From a checkpoint of a small image classifier: 24-pixel images, depths [5, 5, 5].
Rows from block 11 of a small image classifier, named by matrix and row number. Rows with one number belong to one channel. Each number is 500 + 25 x the weight over its row's rms, rounded and kept within 0 to 999. All counts start at 0. Numbers have three digits each. After the name is the row's rms in percent of the matrix's.
After each channel's rows are labels from the 100 images, of 14848, where the channel reaches its highest value: "strongest on" is what is common among them. Only what is clearly more common there than usual is listed. The data: stained colorectal tissue patches (NCT-CRC-HE-100K).
# convs0: first 3x3 conv (model.blocks.11.convs.0.weight, 192x192x3x3, each kernel summed), inputs 0-191
# convs1: second 3x3 conv (model.blocks.11.convs.1.weight, 192x192x3x3, transposed, each kernel summed), outputs 0-191

convs0.29 081:520499520501522513491597478538452469531501474453492504533532470486533483487477462479441493521507452416474476485450521489497463436487527498508470484502462471512425480514508486506527490497512484503518537498493514505481450523508529482497498518489513509506471501491538500489456501473510494489494503479513478510521499507484477538516474491498508497470486529504509505498535500503484473520481463485520475530525493469502463479493483490485488495508529467504487481495482466514488513513521454493528494477504540501483510444494480466501496550468494470487494446471508541472506513505495502510
convs1.29 113:508500539480523503517490495537500499503460504520507500540520513495500508442519478505465503503490525500488502515421495502491479522496501498532495492503529503537499489502516531540487475497534470496518511511485491518494449575509496507540505521505518469455565482515512515479502483500504507489509493514522491473513519485489520597475514543507538514511472507504483506512494489501495470541462506493495475483532531485439506556499511516526496487477481491506464534537483489560518530473493516492497466498482479498501537526444490458502529562526481535471490518493511484499500546516545483494
strongest on: tissue: adipose tissue

convs0.14 116:502446493494475465469526511523503462544513545541451505493490518489513515508516493540507517538516493508525483520520528455493519516493503498542499539530518510444499511469521439501510518511484438513462488510499523493490527501516435502512465483455495482501463490472511529502519466492500543526493504473504440463507471481506498497493534491464509467474486510526530493443545454504489491489464454487538547504502497552477544469517486502485507504488522514499459497496495480483501491476519536490484476469475520492461524533506512512524506497497491504453532464525511493514492530491526483510
convs1.14 104:516507458500508473535517493497488460489488499497511496471516478503493506516478505470463479511489467487477539521483516515486478487534510505460468525444495481466527503454470480511495502514476469511538499487451512491482483543498453471503503469423490502517502527498490489473502464459499471498441522517513460477570517507485513498476467516504488522475538507487503530480512479517487487536477483498552492499488465519484490477523472508485486481531495528468503471488470489574493517531466530505512464482532507530502479501528453485477534513554513488453493450496481523449519513515481486493
strongest on: tissue: normal colon mucosa

convs0.0 075:493491481533502525506505481505489477495504459547456450510479494528511465501495522518518423519523525524502517516492535486468512511498500487529529538513504536480496519487526445523453502505480517524464517549533504473455509483518489488524493479478494507512466506531514496512482472556481518567450508493509498541503523521505484513493552507504506484487433453499468484487499516488439488515529509502480476491510505513485475510476492484460452521505504549501463462517508499526505423508513491496483476511504476510477495498489504473515509480514518496542467449522499494538502489480525477529
convs1.0 100:498497512512471513498507519521481538472515542481481521536485522497557492495491510498442517478503471485503510493530489527543504487512503452487494515536535474440471468511494514515461499496470579512519495525497507536476524501463477501493511495498472520449503525510498444504462459506454476518508525537503506494524509484435490525507491489463539530504501509481502479495515504479515509525507475487538500516486462479492493497498465484507502467484513543534481477506507479537471450525528509472551499511510498494496459556514546511561473530540493509494525506496480513453511493455491484517
strongest on: tissue: normal colon mucosa

convs0.114 069:473481498509522501464472515480529493502521469497498501491501503483491501475525511539518519507499498498516459528480494504525507491479500487528510467487474538528495510525522511526517507538483513514509489483499449543555472492509509566484513544492500499487497492492483498467477540518504463608462487501507508517520517506536524498508470532522493500576516496534476506512489541509513465481480499531447446508501498503505489517468493481482495527523527522519498499505470463516527514495495454519511520516543470529479474455475545499526543535535491526517536454505442506502494520503471501530
convs1.114 094:501505469512507454512505513490467501477473492490536497512494470488504552505514505534532501507490471520494539503498496483493493525534513477492489529492534527494501488497517497554526520484502508481550523535523470483488500505481511494547528531549511482463508468584470485434496516473539502461511465510492533442471475493480503529514490503495484503557502570471500509495495465481510493479499486519504483462487470507527503523485502503521538494520511499462498489508494466481456545516526490522502481501527490486508530471506576507520511490474482483490489525533582496523469490462502512502
strongest on: tissue: tumour epithelium

convs0.125 098:530514508493530490518500510543499469479500565489486486488532515528495548527492464503472486461544473481557491519495517506473525469514503488507528522496473500444537498497503491499436511532496491475499494502477507461504503520522478489528500502496468518511499490513475500500476482481522475453492460475514502523482486513505500521475473540506505472471494475491490480501534461491483479495588490477533541533518506485485554516489501481489532515478507473530478501484515526524467510457511471482470496513483495532472501460435452497501480466476532508483507462489556504458538498517554495498
convs1.125 094:501475489471489452539493523485499526509529560479502486506559530464501538487513533480491532460483463525487474503498497534490491494509497505472480497476519499499515513457504488504499473479513527500454514471492518507453480510466489486500516517511502489552472488494498506431476515474500470440502460478511517458556511450484511536498468547470484511519506497490478497496499436497483471493515498526482469467490502492471521490534528482517504476454459498514514478498489523500452513504518555518511498493462557517504509500511494527510495501552500491487491503496467471500476479570499476456
strongest on: tissue: tumour epithelium

convs0.152 085:499506491517538477446501518485465492518499563496492450443505477490511567494495493534472524532525487495505536516510471508483494497512478500525493473512463473498560450494468500479481506530523504498509486499490516507505529517501513499536466528473488516525514478516502461482506525467507503564522494457495482494503496516468514467490469507511502484535447537504491489500483565520505492487556497509541472511482504494484553507486522460531500446488507479508512512465482480509479471455523480490472543510526482502464500527493472513494508541525487514501488492494445502498427521512471510524
convs1.152 106:480494463462501476528493547534466467491494519479487479493497516513477535530496519515523468494467457493501520507517510558498522533508508525443488507470557541507494513455478515474482514502516500521494510522451484480517505545477493495528521532476518530526515468505491568503528513490563553480502516468523548492443489449477496502515504539506488466516497517484504472517472468463500489477517510538520502483512498479478491480531539478515504458479502507477482495543493516526471543494489525482446496502508528541504494522505548493528491499513491476506521530503451511511457496489486490469
strongest on: tissue: tumour epithelium

convs0.137 086:487523501512470521469483454533509478468483536512514481520470504476527506513486471496569490488508498524509475502493476538492472494467475493488499496501482504434496469519465502472499465488477494477491519521488522442477472503518492484514528488510497529521458482495514496524504508495502468477498463474513501491454466516503496510512509506522502480491539476499487487505493529489485510514517506459509605488503534471471535496511520520488510501499523562493481524527500499487502492488523558547464562471458486513486517464511485560500488546519464491546481519522549505493551485500520484474
convs1.137 092:518517445496510473501523513454494501541522488468462521478503519450515504519472529507507466509504488480489496514530508538507506491471485533473507523516483493542501506484506502475492457460488540506475542529476479525501499488476450454491533475516495522543493485470482512472502451528552504446495478517490563507494496491481481476520483498509470498532542466505495473471502522482453488502474520488491517458538507469528483483474524496491512502488495525516537505497505492476469484534500510526506543467514523565454480498457506574539484475549504514487528479501505488493471491530496480481
strongest on: tissue: adipose tissue; tissue: tumour epithelium

convs0.134 090:529508486504535496522524518494501497475480482524504493514573497506541541504477484495506544480511472496451495490520520475528517460509513488521515473490490515435540526518486509488466495550497519543506467486487494493520464508472480522504513452485495535487495473515500482454467498535542534448487448521487518498497499519527488512501469509521507546526459531476505523516505468527493428525591473499545513522494515535502511524513502478503497530483479503547492517514517516482487442479503499507510493496487492495495490471468468523500488495482552504494495490480504461465468489465524499511
convs1.134 098:502473509488487503504464526517495585518527519504493501465529485519525536510516506478470499475536494500570504483505526524508528450527443477469500544465502532460530481511524523491488466497516544528501493491476494499525521463454483480473487481485489498460479461484504501446474498527465515472489478509491488495506527476477524505512430501501496495492535478506486446483495493534502459507547479533557502500484493526534467495513492462539489496484473478522514510527518502513509487510556489506551503499535475498513506501505515514508491507542470488512532496504516534507503501534492435491
strongest on: tissue: tumour epithelium; tissue: normal colon mucosa

convs0.98 090:438499546474473466487485483468526516478481410535524534535508502486488492478499488492484504512442525487515469457464471476505483525503506529501487497479519492502533516483510463503537456472477476467517529501502530504509485477500548467493494506488526486483498481447509516473472512514501460466477497505485512442492504532519498521519524477505461477469537517502489505492466535481520488531525486462489514538497504487475470501494469512507506539554488490479528487511531495532478545526525502544455516512487500482518489511535546490502502462485521453506487482504512517522479500531554510539
convs1.98 099:512475570510506468525483488485504533525491550494489471516564510479518509497497491478486498492485490555528482503515492531540500468506542470517477550532495472506490467494507485506467505486507501485520496547513488523527498486483453508494513527504493526493543483459518492423475495531536507474497520540481504470542495488501521494505500502503482507478503535483505513482534453471503516498499526518499490424488448485530497492426470515577474485528492508452487495506488454474475491525480490503489503507475527509506511479478539504494484489528476486513522497524530539519462505505510472507
strongest on: tissue: tumour epithelium; tissue: mucus

convs0.119 073:510558506519533492507525512454492473467515458520484557495494519486565533486532490443477485476469472512495511476497516488519509543525465468523501485510470474467495479493486519459447507513500511464523511483479532507506500512488488494517470473496492515501496503502513539457431521520502517495513460497480524485484519493504486512509454492529523471522512492513498499482478483478462470501511525529495432495477492488494485542489488498469487572480501499515465488509510486465507501457526500504512505499494469490471463517495492481506503476486487486490522480485472534477440402487469490504
convs1.119 096:516507490475473495493481486437491520480487534455500566481501501491523480473527509492500487539488522431498463512522503549476510532506523462464518500521470484487499502520531518468463521452490502494529514496485480466501479498511452500522513497503532485514500489481505501488424470474440486520512539517528502532533534517467485484502506536512486483518503540477565495504472506504574490503509478471508512494503499474483512515517502481535509525495493526478505526508519489523501516513496541516575509504529499510543539500517508507502523526486497523507530499456479530454527488532526532506
strongest on: tissue: normal colon mucosa

convs0.83 075:551512483461524526507561526445534492512503478479517545507486533477507497529468527478514470477493462505487512520546505503499500520523509518527534514489487512526477439501503447526497506558521521539512533515469520540502491510508517508470517493521524555527492538523513559479503519489513482535507519482522553473488504523531517544478492498526484542525521502513551492508510475466500486514494468501508487512481499519507509507507533524496496543499495466526564518479506528528477513488476504513528505512519488503507507508505476455500522509502532526517528497504513559488477492494512465579
convs1.83 097:471515489492494473526463474484523548502488491454464542495527491517479539426483481497459486482481510472481501464480483531502504503465523477488504522511493475472515523509489530501477461513498542473536519552485440481505477482494494480521475514524489518482507512461469448473410476518483484470512468515495529477495484483479488533495496494484486476515503547523543451479482513498510460498483473523481511466494505478492493540481518519488489482478488496505462508497494452493494488481503516509583456473515523514482463496464520519476490535534487502498531457502483512478484488511492505485
strongest on: tissue: normal colon mucosa

convs0.110 115:508526544494489446472481455531457471518481540467493543489511518445530484487474499511515471443525486487500495451531438504506494504468511517491522462524499471473540527501493513535523469472477504494467494527501456447497514454493489476529525483474492515500495538550457539504529518492512505516488492495524517493470517500512465476502471512488543542500505510474504492482526492481535509487475471512469521490520512494534482466520472483516529522472506470464502491489496468503537531526489479537488502455491452487523511483509480524486505469466486460518459517501538555475495512486493488505
convs1.110 102:473517518513529442494526505458497472477493491501497482510493520499533495501528510499494475525476496504484480463530459551519495507461545477482528459499445499460475482500515514476509516453493532516477520518538496508520490454490474516496521497543524499508448469541461467506490509530501480509517442519501519534525508498502481476549470453466469548540498517514524509502524442489477449516503543517474479523508517461476531555495531482489480497437471493481488503495480525478493508506503516467469526504514502479503460463522539529485505497472469491508509511520483484497482487530502525477
strongest on: tissue: tumour epithelium; tissue: normal colon mucosa

convs0.51 081:490474495485551463509539489539519525511505496476489450534461525501491457498513453440475530561481507497487527504496481508463508479511465500490488474510481503529495478485510494461500495476480493462511486494543501544495530490485497502516479469494489482498488472493496473446535494447487456530499457463479518492515521524457486442505509522505485511490510480492509515496537494548584488515515540482491467483474525482510501510461510522504522507473518537475533504504490484496498540473495460499451512551531494543520494520530503475485512522498502507522505498507474465504540527538524523514
convs1.51 105:504493505510487501482502488597501531475500549492503487480451485477484476498507519473503457513515516523511506494533504526490516479506483459497523452515499444530509445521513519463437535495515549518510491510524504508504463518501465512496499575530518463509493503508517469472572470522468491504510557480503511515540516511482515471492511519451487465499480475507551495462488501523511499491480490474498509478481452486455511477483475510550478442520504507516485494484513465511497518538472518495455513523509503507492512514512531490504492489512503485525512494512479512447502506496475475519
strongest on: tissue: normal colon mucosa

convs0.79 073:504497495487530538490498485472500481471501503505507501487452512500467496491518525472539453544492560512458542511442482524489474483500498504512487510517510528518485516496499489488509481470495499501461460442479511503475515489497448501475522514462504479520481511479516518514579502493483485611470483477490483501503505494519550473475515469498523517499494490493518507500476494495514549495471501526425468495491475490498484511509491529538531482513493528513512489505522492532533507540542516541490488498459492527527498512537496481461508544519493495536489522477474470497500471482479456488
convs1.79 102:509471427500493475489519504513488508541509528475518486515470465502525519480473532498512481492515433522505502490525517527513536494532542460483508502492540518555514445509484530526479496542482481557481503536502476513523481493497503498506515534513497494474482441528510487492532529483501510486519537486485535495484502485490516507493486495497460510525532467490501452498463500465526521549497499540460480463529479491519507543505507506511509501509497483524484501498500485465515462533468491475493500529509518519488510497483594482462487530535494494478467496506523541511482435460509529512
strongest on: tissue: tumour epithelium

convs0.80 084:535451510471526529523480501472488506483520485462503480480528520479473488541509469498570489482517505522494550498488543491458458470515474518482519516528503546496458528501527483519484499488478486556469503481492502490451526509490499509490517514499491432484514485516526494550462475524487488518558460528498457484520519504490505508498472495486478502495516496525434514530483480464487468488492533480505452495519517483500505479506504472445487562468485516434476484529492518485520493457491477490506521483471495524496455519481483519535492486466495508489488474508487497496478548486504473485
convs1.80 090:533477489508480475496510512441503491478464543550482498518523457455484517522507487457508529481490500493541501547486494483492476483509506467499503516525477506527501560542551504502499508482521515497522507489474479527537494489535489502499527480508518457465484504493473484536535461532503494467540516492497524515464480497448441520472497501514500475480494498478523463492539476490494497478522463518481516479486518504490504503532537478498516540514461518474504456457447518515534535498498504507515473515564484528519534489489474532540493510517478511468502470534500507509494555543547505480
strongest on: tissue: normal colon mucosa