Weights of a small image classifier: arch resnet, batches of 512.
Rows from block 11 of a small image classifier, named by matrix and row number. Rows with one number belong to one channel. Each number is 200 + 40 x the weight over its row's rms, rounded and kept within 0 to 999. All counts start at 0. After the name is the row's rms in percent of the matrix's.
After each channel's rows are labels from the 100 images, of 14848, where the channel reaches its highest value: "responds to" is what is common among them; "peak at" is the part of the image that holds the peak. Only what is clearly more common there than usual is listed. The data: stained colorectal tissue patches (NCT-CRC-HE-100K).
# convs0: first 3x3 conv (model.blocks.11.convs.0.weight, 192x192x3x3, each kernel summed), inputs 0-191
# convs1: second 3x3 conv (model.blocks.11.convs.1.weight, 192x192x3x3, transposed, each kernel summed), outputs 0-191

convs0.158,111,230,188,122,203,206,220,232,169,202,194,246,257,187,158,147,185,254,168,247,204,147,175,214,201,195,260,240,141,147,151,200,186,220,185,201,227,193,222,207,185,208,228,207,178,260,231,284,225,204,182,189,151,216,123,215,265,302,164,126,286,207,206,237,164,140,185,226,205,167,207,226,197,185,230,196,171,258,235,215,211,231,239,242,217,251,252,137,251,161,135,153,185,271,180,163,178,149,155,194,164,184,215,193,178,145,165,225,173,176,198,194,218,140,174,250,161,199,176,240,189,239,220,160,229,202,215,218,164,240,192,172,113,248,187,278,215,166,215,229,258,179,197,223,185,177,241,230,309,202,197,184,185,186,226,158,140,241,196,137,181,204,262,202,181,202,195,140,263,320,187,183,116,174,222,212,243,239,176,221,168,257,256,124,170,211,217,169,255,142,311,148,237
convs1.158,097,180,199,197,159,237,168,91,262,227,247,202,191,202,202,155,248,163,190,185,158,168,187,235,247,233,146,172,187,277,242,210,235,197,194,195,148,226,172,175,185,227,192,179,193,114,150,278,246,215,153,186,183,164,185,245,275,263,149,210,195,163,245,167,189,198,229,222,166,334,235,248,136,213,193,175,310,268,185,198,168,181,276,189,178,193,240,238,216,234,223,220,201,181,163,157,178,222,185,178,254,242,222,159,191,191,198,175,216,221,232,150,284,284,210,251,178,158,166,148,219,213,100,159,223,207,207,203,224,211,158,204,226,224,199,172,267,245,195,207,219,120,209,192,272,203,190,176,172,175,208,151,142,215,187,186,145,205,122,191,210,250,183,216,213,140,256,91,177,213,239,186,188,126,189,235,179,250,262,200,210,153,196,200,225,191,129,280,200,139,201,208,193
responds to: tissue: smooth muscle
peak at: bottom right

convs0.165,110,239,132,197,165,234,285,203,210,220,213,257,241,199,222,226,222,207,227,163,244,220,229,159,200,194,160,247,214,214,181,245,212,216,209,220,182,264,141,204,147,221,259,198,224,166,186,143,175,211,130,208,238,210,121,216,102,162,178,218,197,189,261,251,165,184,186,228,159,185,134,146,248,210,224,174,223,208,157,241,273,162,228,158,273,177,165,241,119,210,208,160,231,183,241,133,138,176,199,169,244,177,95,234,182,179,228,281,155,233,253,238,225,245,210,216,214,245,233,270,199,241,139,179,199,175,222,277,219,143,242,208,188,159,154,205,300,211,218,224,145,238,201,160,169,186,266,181,141,169,203,276,187,198,183,177,212,229,225,135,276,250,172,260,230,254,180,203,170,94,195,161,177,211,268,214,181,182,178,218,195,205,201,222,171,186,264,228,178,189,143,119,231
convs1.165,095,242,237,183,244,235,181,186,198,161,162,136,230,146,135,159,187,198,217,250,221,195,250,209,166,206,278,131,195,228,133,303,222,217,182,245,179,238,138,188,188,190,145,226,239,211,220,150,162,221,190,163,211,190,226,223,193,191,179,249,216,181,155,199,183,171,258,201,203,106,192,169,176,178,240,153,201,116,213,193,196,191,156,204,118,234,154,176,215,184,268,273,121,212,190,176,195,151,212,240,247,151,175,226,161,185,236,211,234,162,242,237,151,182,186,198,199,251,232,167,278,163,250,181,249,201,201,198,201,216,124,187,213,299,292,197,163,213,101,141,248,109,190,226,175,162,232,163,191,175,245,266,218,259,195,171,207,141,187,149,170,186,160,194,198,122,191,227,197,203,206,207,132,208,166,282,201,290,250,207,135,172,111,207,173,157,205,240,207,173,173,211,181
responds to: tissue: mucus
peak at: bottom centre

convs0.181,108,167,160,221,195,196,204,205,220,223,197,211,272,105,209,189,115,190,159,152,239,214,119,143,232,234,275,238,219,207,196,219,240,151,169,272,219,219,86,215,205,145,137,269,243,169,262,180,147,188,143,231,219,221,211,204,171,197,207,232,212,208,218,132,233,169,237,208,206,206,211,237,204,190,213,176,177,230,187,169,231,211,206,158,234,294,158,217,170,238,215,266,159,277,252,178,218,191,219,200,156,173,172,142,221,173,210,317,216,169,175,253,177,195,170,264,255,254,205,204,191,131,91,192,296,175,222,241,193,201,189,192,164,193,204,206,253,216,134,218,221,208,166,222,247,188,275,188,252,195,180,231,160,230,250,248,241,245,208,175,203,267,244,216,151,223,276,230,162,204,187,224,144,216,208,162,149,186,141,222,174,267,230,215,114,179,177,190,209,175,239,220,276
convs1.181,099,207,195,129,155,191,166,164,178,127,220,192,234,226,157,144,209,211,181,190,210,92,179,167,236,203,259,186,141,200,193,185,205,213,181,215,208,199,193,179,255,164,206,193,165,132,113,279,256,246,166,236,195,126,252,181,178,205,186,202,189,187,200,135,139,204,165,185,245,229,179,206,126,237,239,173,282,236,163,309,171,210,228,247,113,174,256,208,200,152,251,133,200,269,150,165,226,185,190,169,179,159,165,213,162,268,174,219,213,257,109,169,201,245,288,175,198,191,245,197,141,161,242,187,187,203,140,164,199,163,210,187,146,229,83,137,155,199,182,236,231,166,243,230,222,223,197,161,170,190,219,181,172,180,207,152,191,172,214,115,228,194,165,220,206,227,217,157,169,102,202,195,237,142,116,190,231,176,216,183,162,232,159,197,226,270,196,231,204,175,217,144,176
responds to: tissue: smooth muscle
peak at: bottom right

convs0.142,119,242,226,224,252,238,213,252,225,199,208,249,202,196,200,168,183,169,200,243,268,230,153,151,273,214,129,182,219,181,169,202,195,262,219,141,171,223,208,249,213,201,143,212,228,268,160,193,254,149,242,172,339,163,254,229,225,167,216,122,177,217,246,152,201,205,248,244,144,173,211,228,178,194,181,313,246,199,218,163,185,239,185,206,159,240,125,220,222,193,274,240,189,126,145,226,208,189,217,289,154,211,157,268,190,208,195,154,277,169,204,197,236,196,183,220,191,191,166,200,219,158,267,175,188,218,192,244,202,204,205,164,182,174,177,179,197,205,124,157,185,212,206,152,155,156,174,203,185,196,214,185,222,211,252,290,198,246,160,192,250,130,184,218,208,253,200,380,200,136,198,239,207,155,173,209,226,177,259,226,207,148,259,178,200,130,192,183,212,165,190,198,185
convs1.142,097,164,192,183,181,160,164,119,214,238,247,206,200,280,199,144,234,227,169,143,243,203,166,196,196,194,168,209,254,214,125,103,187,242,225,205,291,195,202,248,183,177,33,150,169,236,201,244,126,119,269,133,221,196,194,235,179,208,163,188,188,205,212,134,244,166,192,203,192,115,206,196,177,208,145,279,230,228,126,157,208,177,257,191,167,132,194,247,221,228,219,174,165,198,176,127,116,207,202,185,114,242,161,143,262,145,172,192,230,151,248,236,260,219,204,240,185,203,251,192,106,203,225,191,184,189,178,226,171,190,188,254,208,188,216,163,168,179,232,203,220,255,242,151,156,207,244,186,202,186,220,176,206,210,146,186,207,203,182,237,178,189,208,184,170,226,233,288,178,164,193,205,179,178,237,232,190,208,296,193,159,159,185,211,226,201,237,274,183,214,125,205,192
responds to: tissue: smooth muscle
peak at: bottom centre

convs0.36,096,232,183,194,201,169,216,119,160,176,177,311,202,230,203,233,200,161,213,262,225,183,177,185,301,217,190,209,189,178,196,154,193,193,201,185,194,162,210,215,166,265,204,215,163,197,199,221,137,177,205,145,151,170,139,185,230,140,130,168,209,208,231,221,235,154,246,221,250,228,187,220,188,173,152,216,217,175,133,183,147,231,160,183,212,159,190,155,264,177,229,203,178,211,111,254,320,216,237,171,169,232,151,183,197,184,101,203,244,174,162,158,170,233,185,129,174,247,196,217,177,142,218,255,237,278,256,148,167,143,209,154,207,253,108,219,164,247,162,206,214,170,218,156,229,230,234,220,186,172,187,169,187,154,246,200,247,173,166,174,248,223,203,240,136,134,200,203,206,197,220,213,114,128,209,183,183,248,178,235,147,236,224,265,146,207,259,180,237,125,274,204,301
convs1.36,115,185,179,199,192,177,198,224,199,162,146,291,264,223,262,244,176,190,166,269,178,227,188,204,231,159,169,269,226,116,237,226,201,178,204,180,182,196,197,224,187,223,198,192,189,262,274,235,229,331,141,273,140,264,181,251,228,115,210,138,173,160,172,254,187,190,213,237,208,182,148,195,233,185,181,211,204,241,196,202,266,226,205,230,221,196,185,172,233,186,201,223,159,212,140,266,180,196,242,161,224,163,213,176,195,195,162,200,274,233,134,203,184,216,204,197,161,204,220,251,117,172,206,270,229,149,215,265,264,263,191,220,168,166,223,184,212,207,195,205,164,237,258,223,249,204,198,223,238,184,156,146,191,150,235,153,278,211,206,204,207,197,203,238,251,190,197,282,209,301,162,131,133,87,302,219,236,203,258,207,182,237,240,196,198,236,187,237,213,119,231,228,213
responds to: tissue: smooth muscle; tissue: normal colon mucosa
peak at: bottom left

convs0.141,117,248,167,197,221,211,235,109,187,175,189,157,193,153,212,176,368,139,208,135,237,226,184,173,251,159,220,119,217,209,252,209,195,126,181,301,244,188,268,154,118,167,202,211,183,236,189,218,178,216,167,253,233,226,167,220,126,243,177,111,182,176,174,227,162,240,149,172,208,206,175,198,217,269,160,267,188,315,237,248,220,107,186,249,188,115,246,160,259,166,242,191,208,241,210,202,186,161,218,158,207,159,241,203,221,168,239,144,207,166,177,207,208,187,246,160,196,155,145,212,172,259,198,208,176,144,178,171,141,158,213,238,202,228,161,233,282,153,209,255,184,242,202,205,165,192,212,209,213,250,202,164,182,194,203,232,178,179,214,239,120,164,171,202,170,202,177,231,221,156,173,146,265,216,203,170,251,215,239,235,198,209,176,170,207,212,257,209,223,190,192,170,135
convs1.141,103,160,153,196,228,212,223,173,179,205,213,224,292,155,291,173,186,188,190,127,152,289,192,211,189,184,129,226,213,239,185,248,167,185,185,129,143,214,188,211,184,233,235,218,180,205,196,233,131,168,86,127,185,149,160,233,109,152,205,200,239,198,136,133,184,162,196,184,127,256,217,174,196,266,132,155,193,182,237,200,236,125,194,227,273,140,214,172,252,207,250,189,204,165,239,170,205,179,175,189,161,108,240,178,150,148,219,206,214,197,132,175,131,216,237,220,165,181,221,189,112,193,175,128,178,196,127,230,152,123,180,242,171,201,152,208,225,184,252,204,230,115,216,188,275,217,225,112,158,249,238,237,179,187,197,225,213,228,155,262,141,184,211,211,183,180,165,196,272,169,176,193,211,239,160,130,193,207,224,164,215,204,248,185,182,232,208,237,204,200,207,184,226
responds to: tissue: smooth muscle
peak at: bottom right; top right

convs0.179,115,249,185,223,230,230,176,268,179,167,208,227,181,221,207,181,174,159,215,144,229,173,196,198,230,225,234,155,243,251,231,166,178,129,175,128,169,262,174,236,237,203,220,180,182,221,217,194,255,251,190,181,205,213,223,151,223,205,224,330,172,247,245,243,148,184,290,217,186,154,156,169,227,171,281,226,178,264,237,190,286,173,171,251,144,151,139,175,258,212,253,216,198,177,268,201,261,275,217,61,188,266,217,158,186,188,225,218,270,194,210,214,190,174,242,212,160,212,196,202,146,155,206,173,226,195,216,233,201,276,196,237,260,164,208,221,209,153,198,222,172,162,209,189,270,211,203,222,192,230,199,211,141,159,165,231,126,231,179,135,143,148,175,287,199,251,232,301,171,179,192,201,212,131,245,178,283,176,199,187,185,260,206,162,172,190,169,264,192,193,176,239,202
convs1.179,096,217,214,126,181,179,184,146,198,134,213,240,144,221,250,160,213,276,212,192,228,220,219,158,197,195,259,264,272,227,186,157,174,150,215,191,306,202,203,177,170,204,199,209,114,202,188,198,191,198,184,137,196,131,210,162,219,233,204,305,195,193,196,187,227,230,197,212,171,192,219,151,244,196,227,232,213,249,199,196,263,329,212,117,170,109,88,246,177,241,213,204,238,208,274,125,159,193,171,215,118,292,191,208,216,174,172,241,201,183,226,219,201,178,157,239,146,175,256,230,114,201,214,178,205,217,115,200,161,200,254,193,146,165,178,152,144,236,216,230,206,182,203,180,204,212,171,147,226,166,200,228,167,152,167,183,163,218,223,242,276,182,222,186,232,150,230,181,136,251,148,145,203,143,214,221,209,120,210,185,164,165,192,232,146,233,195,153,163,189,185,237,151
responds to: tissue: smooth muscle
peak at: top right

convs0.20,111,243,284,137,190,205,201,169,220,197,234,207,176,172,189,176,182,179,181,222,261,180,245,135,172,212,145,191,208,238,192,188,200,254,213,112,184,138,147,204,233,241,228,237,199,239,235,186,246,194,218,147,233,191,215,235,242,176,152,233,161,239,236,167,244,191,160,256,238,211,224,181,183,84,199,200,230,254,202,250,210,207,166,252,179,226,148,156,194,149,216,145,168,180,186,205,160,281,222,278,224,205,190,168,215,240,234,177,199,294,146,215,218,216,161,288,271,204,209,224,197,213,183,197,222,216,166,119,157,195,348,174,164,249,227,200,218,169,78,277,205,216,257,143,185,252,215,169,252,154,169,271,209,225,225,197,251,196,178,191,184,186,201,193,147,169,238,174,181,195,201,171,162,175,150,143,141,153,168,218,178,200,220,286,233,246,142,166,263,215,172,138,206
convs1.20,099,212,288,240,176,213,224,190,224,227,219,222,195,236,230,200,204,179,164,157,112,208,207,188,226,203,192,108,230,208,113,222,189,204,200,232,228,239,85,187,213,264,224,167,200,245,306,163,177,135,245,139,200,158,202,198,273,207,192,211,229,221,161,238,237,163,246,217,213,165,215,168,187,148,159,146,189,236,212,169,173,281,163,152,147,203,191,175,260,197,194,207,89,245,222,210,226,233,184,196,200,182,195,270,177,180,218,191,164,232,146,200,200,165,271,203,166,182,184,251,269,281,207,150,208,205,178,164,176,215,178,103,249,254,243,141,147,138,171,130,234,198,243,161,162,174,206,176,215,191,254,205,282,164,185,196,203,141,154,230,202,172,200,157,111,181,233,188,211,224,174,176,111,199,265,216,212,209,229,146,120,273,216,177,230,173,165,208,232,145,220,150,193
responds to: tissue: mucus
peak at: top left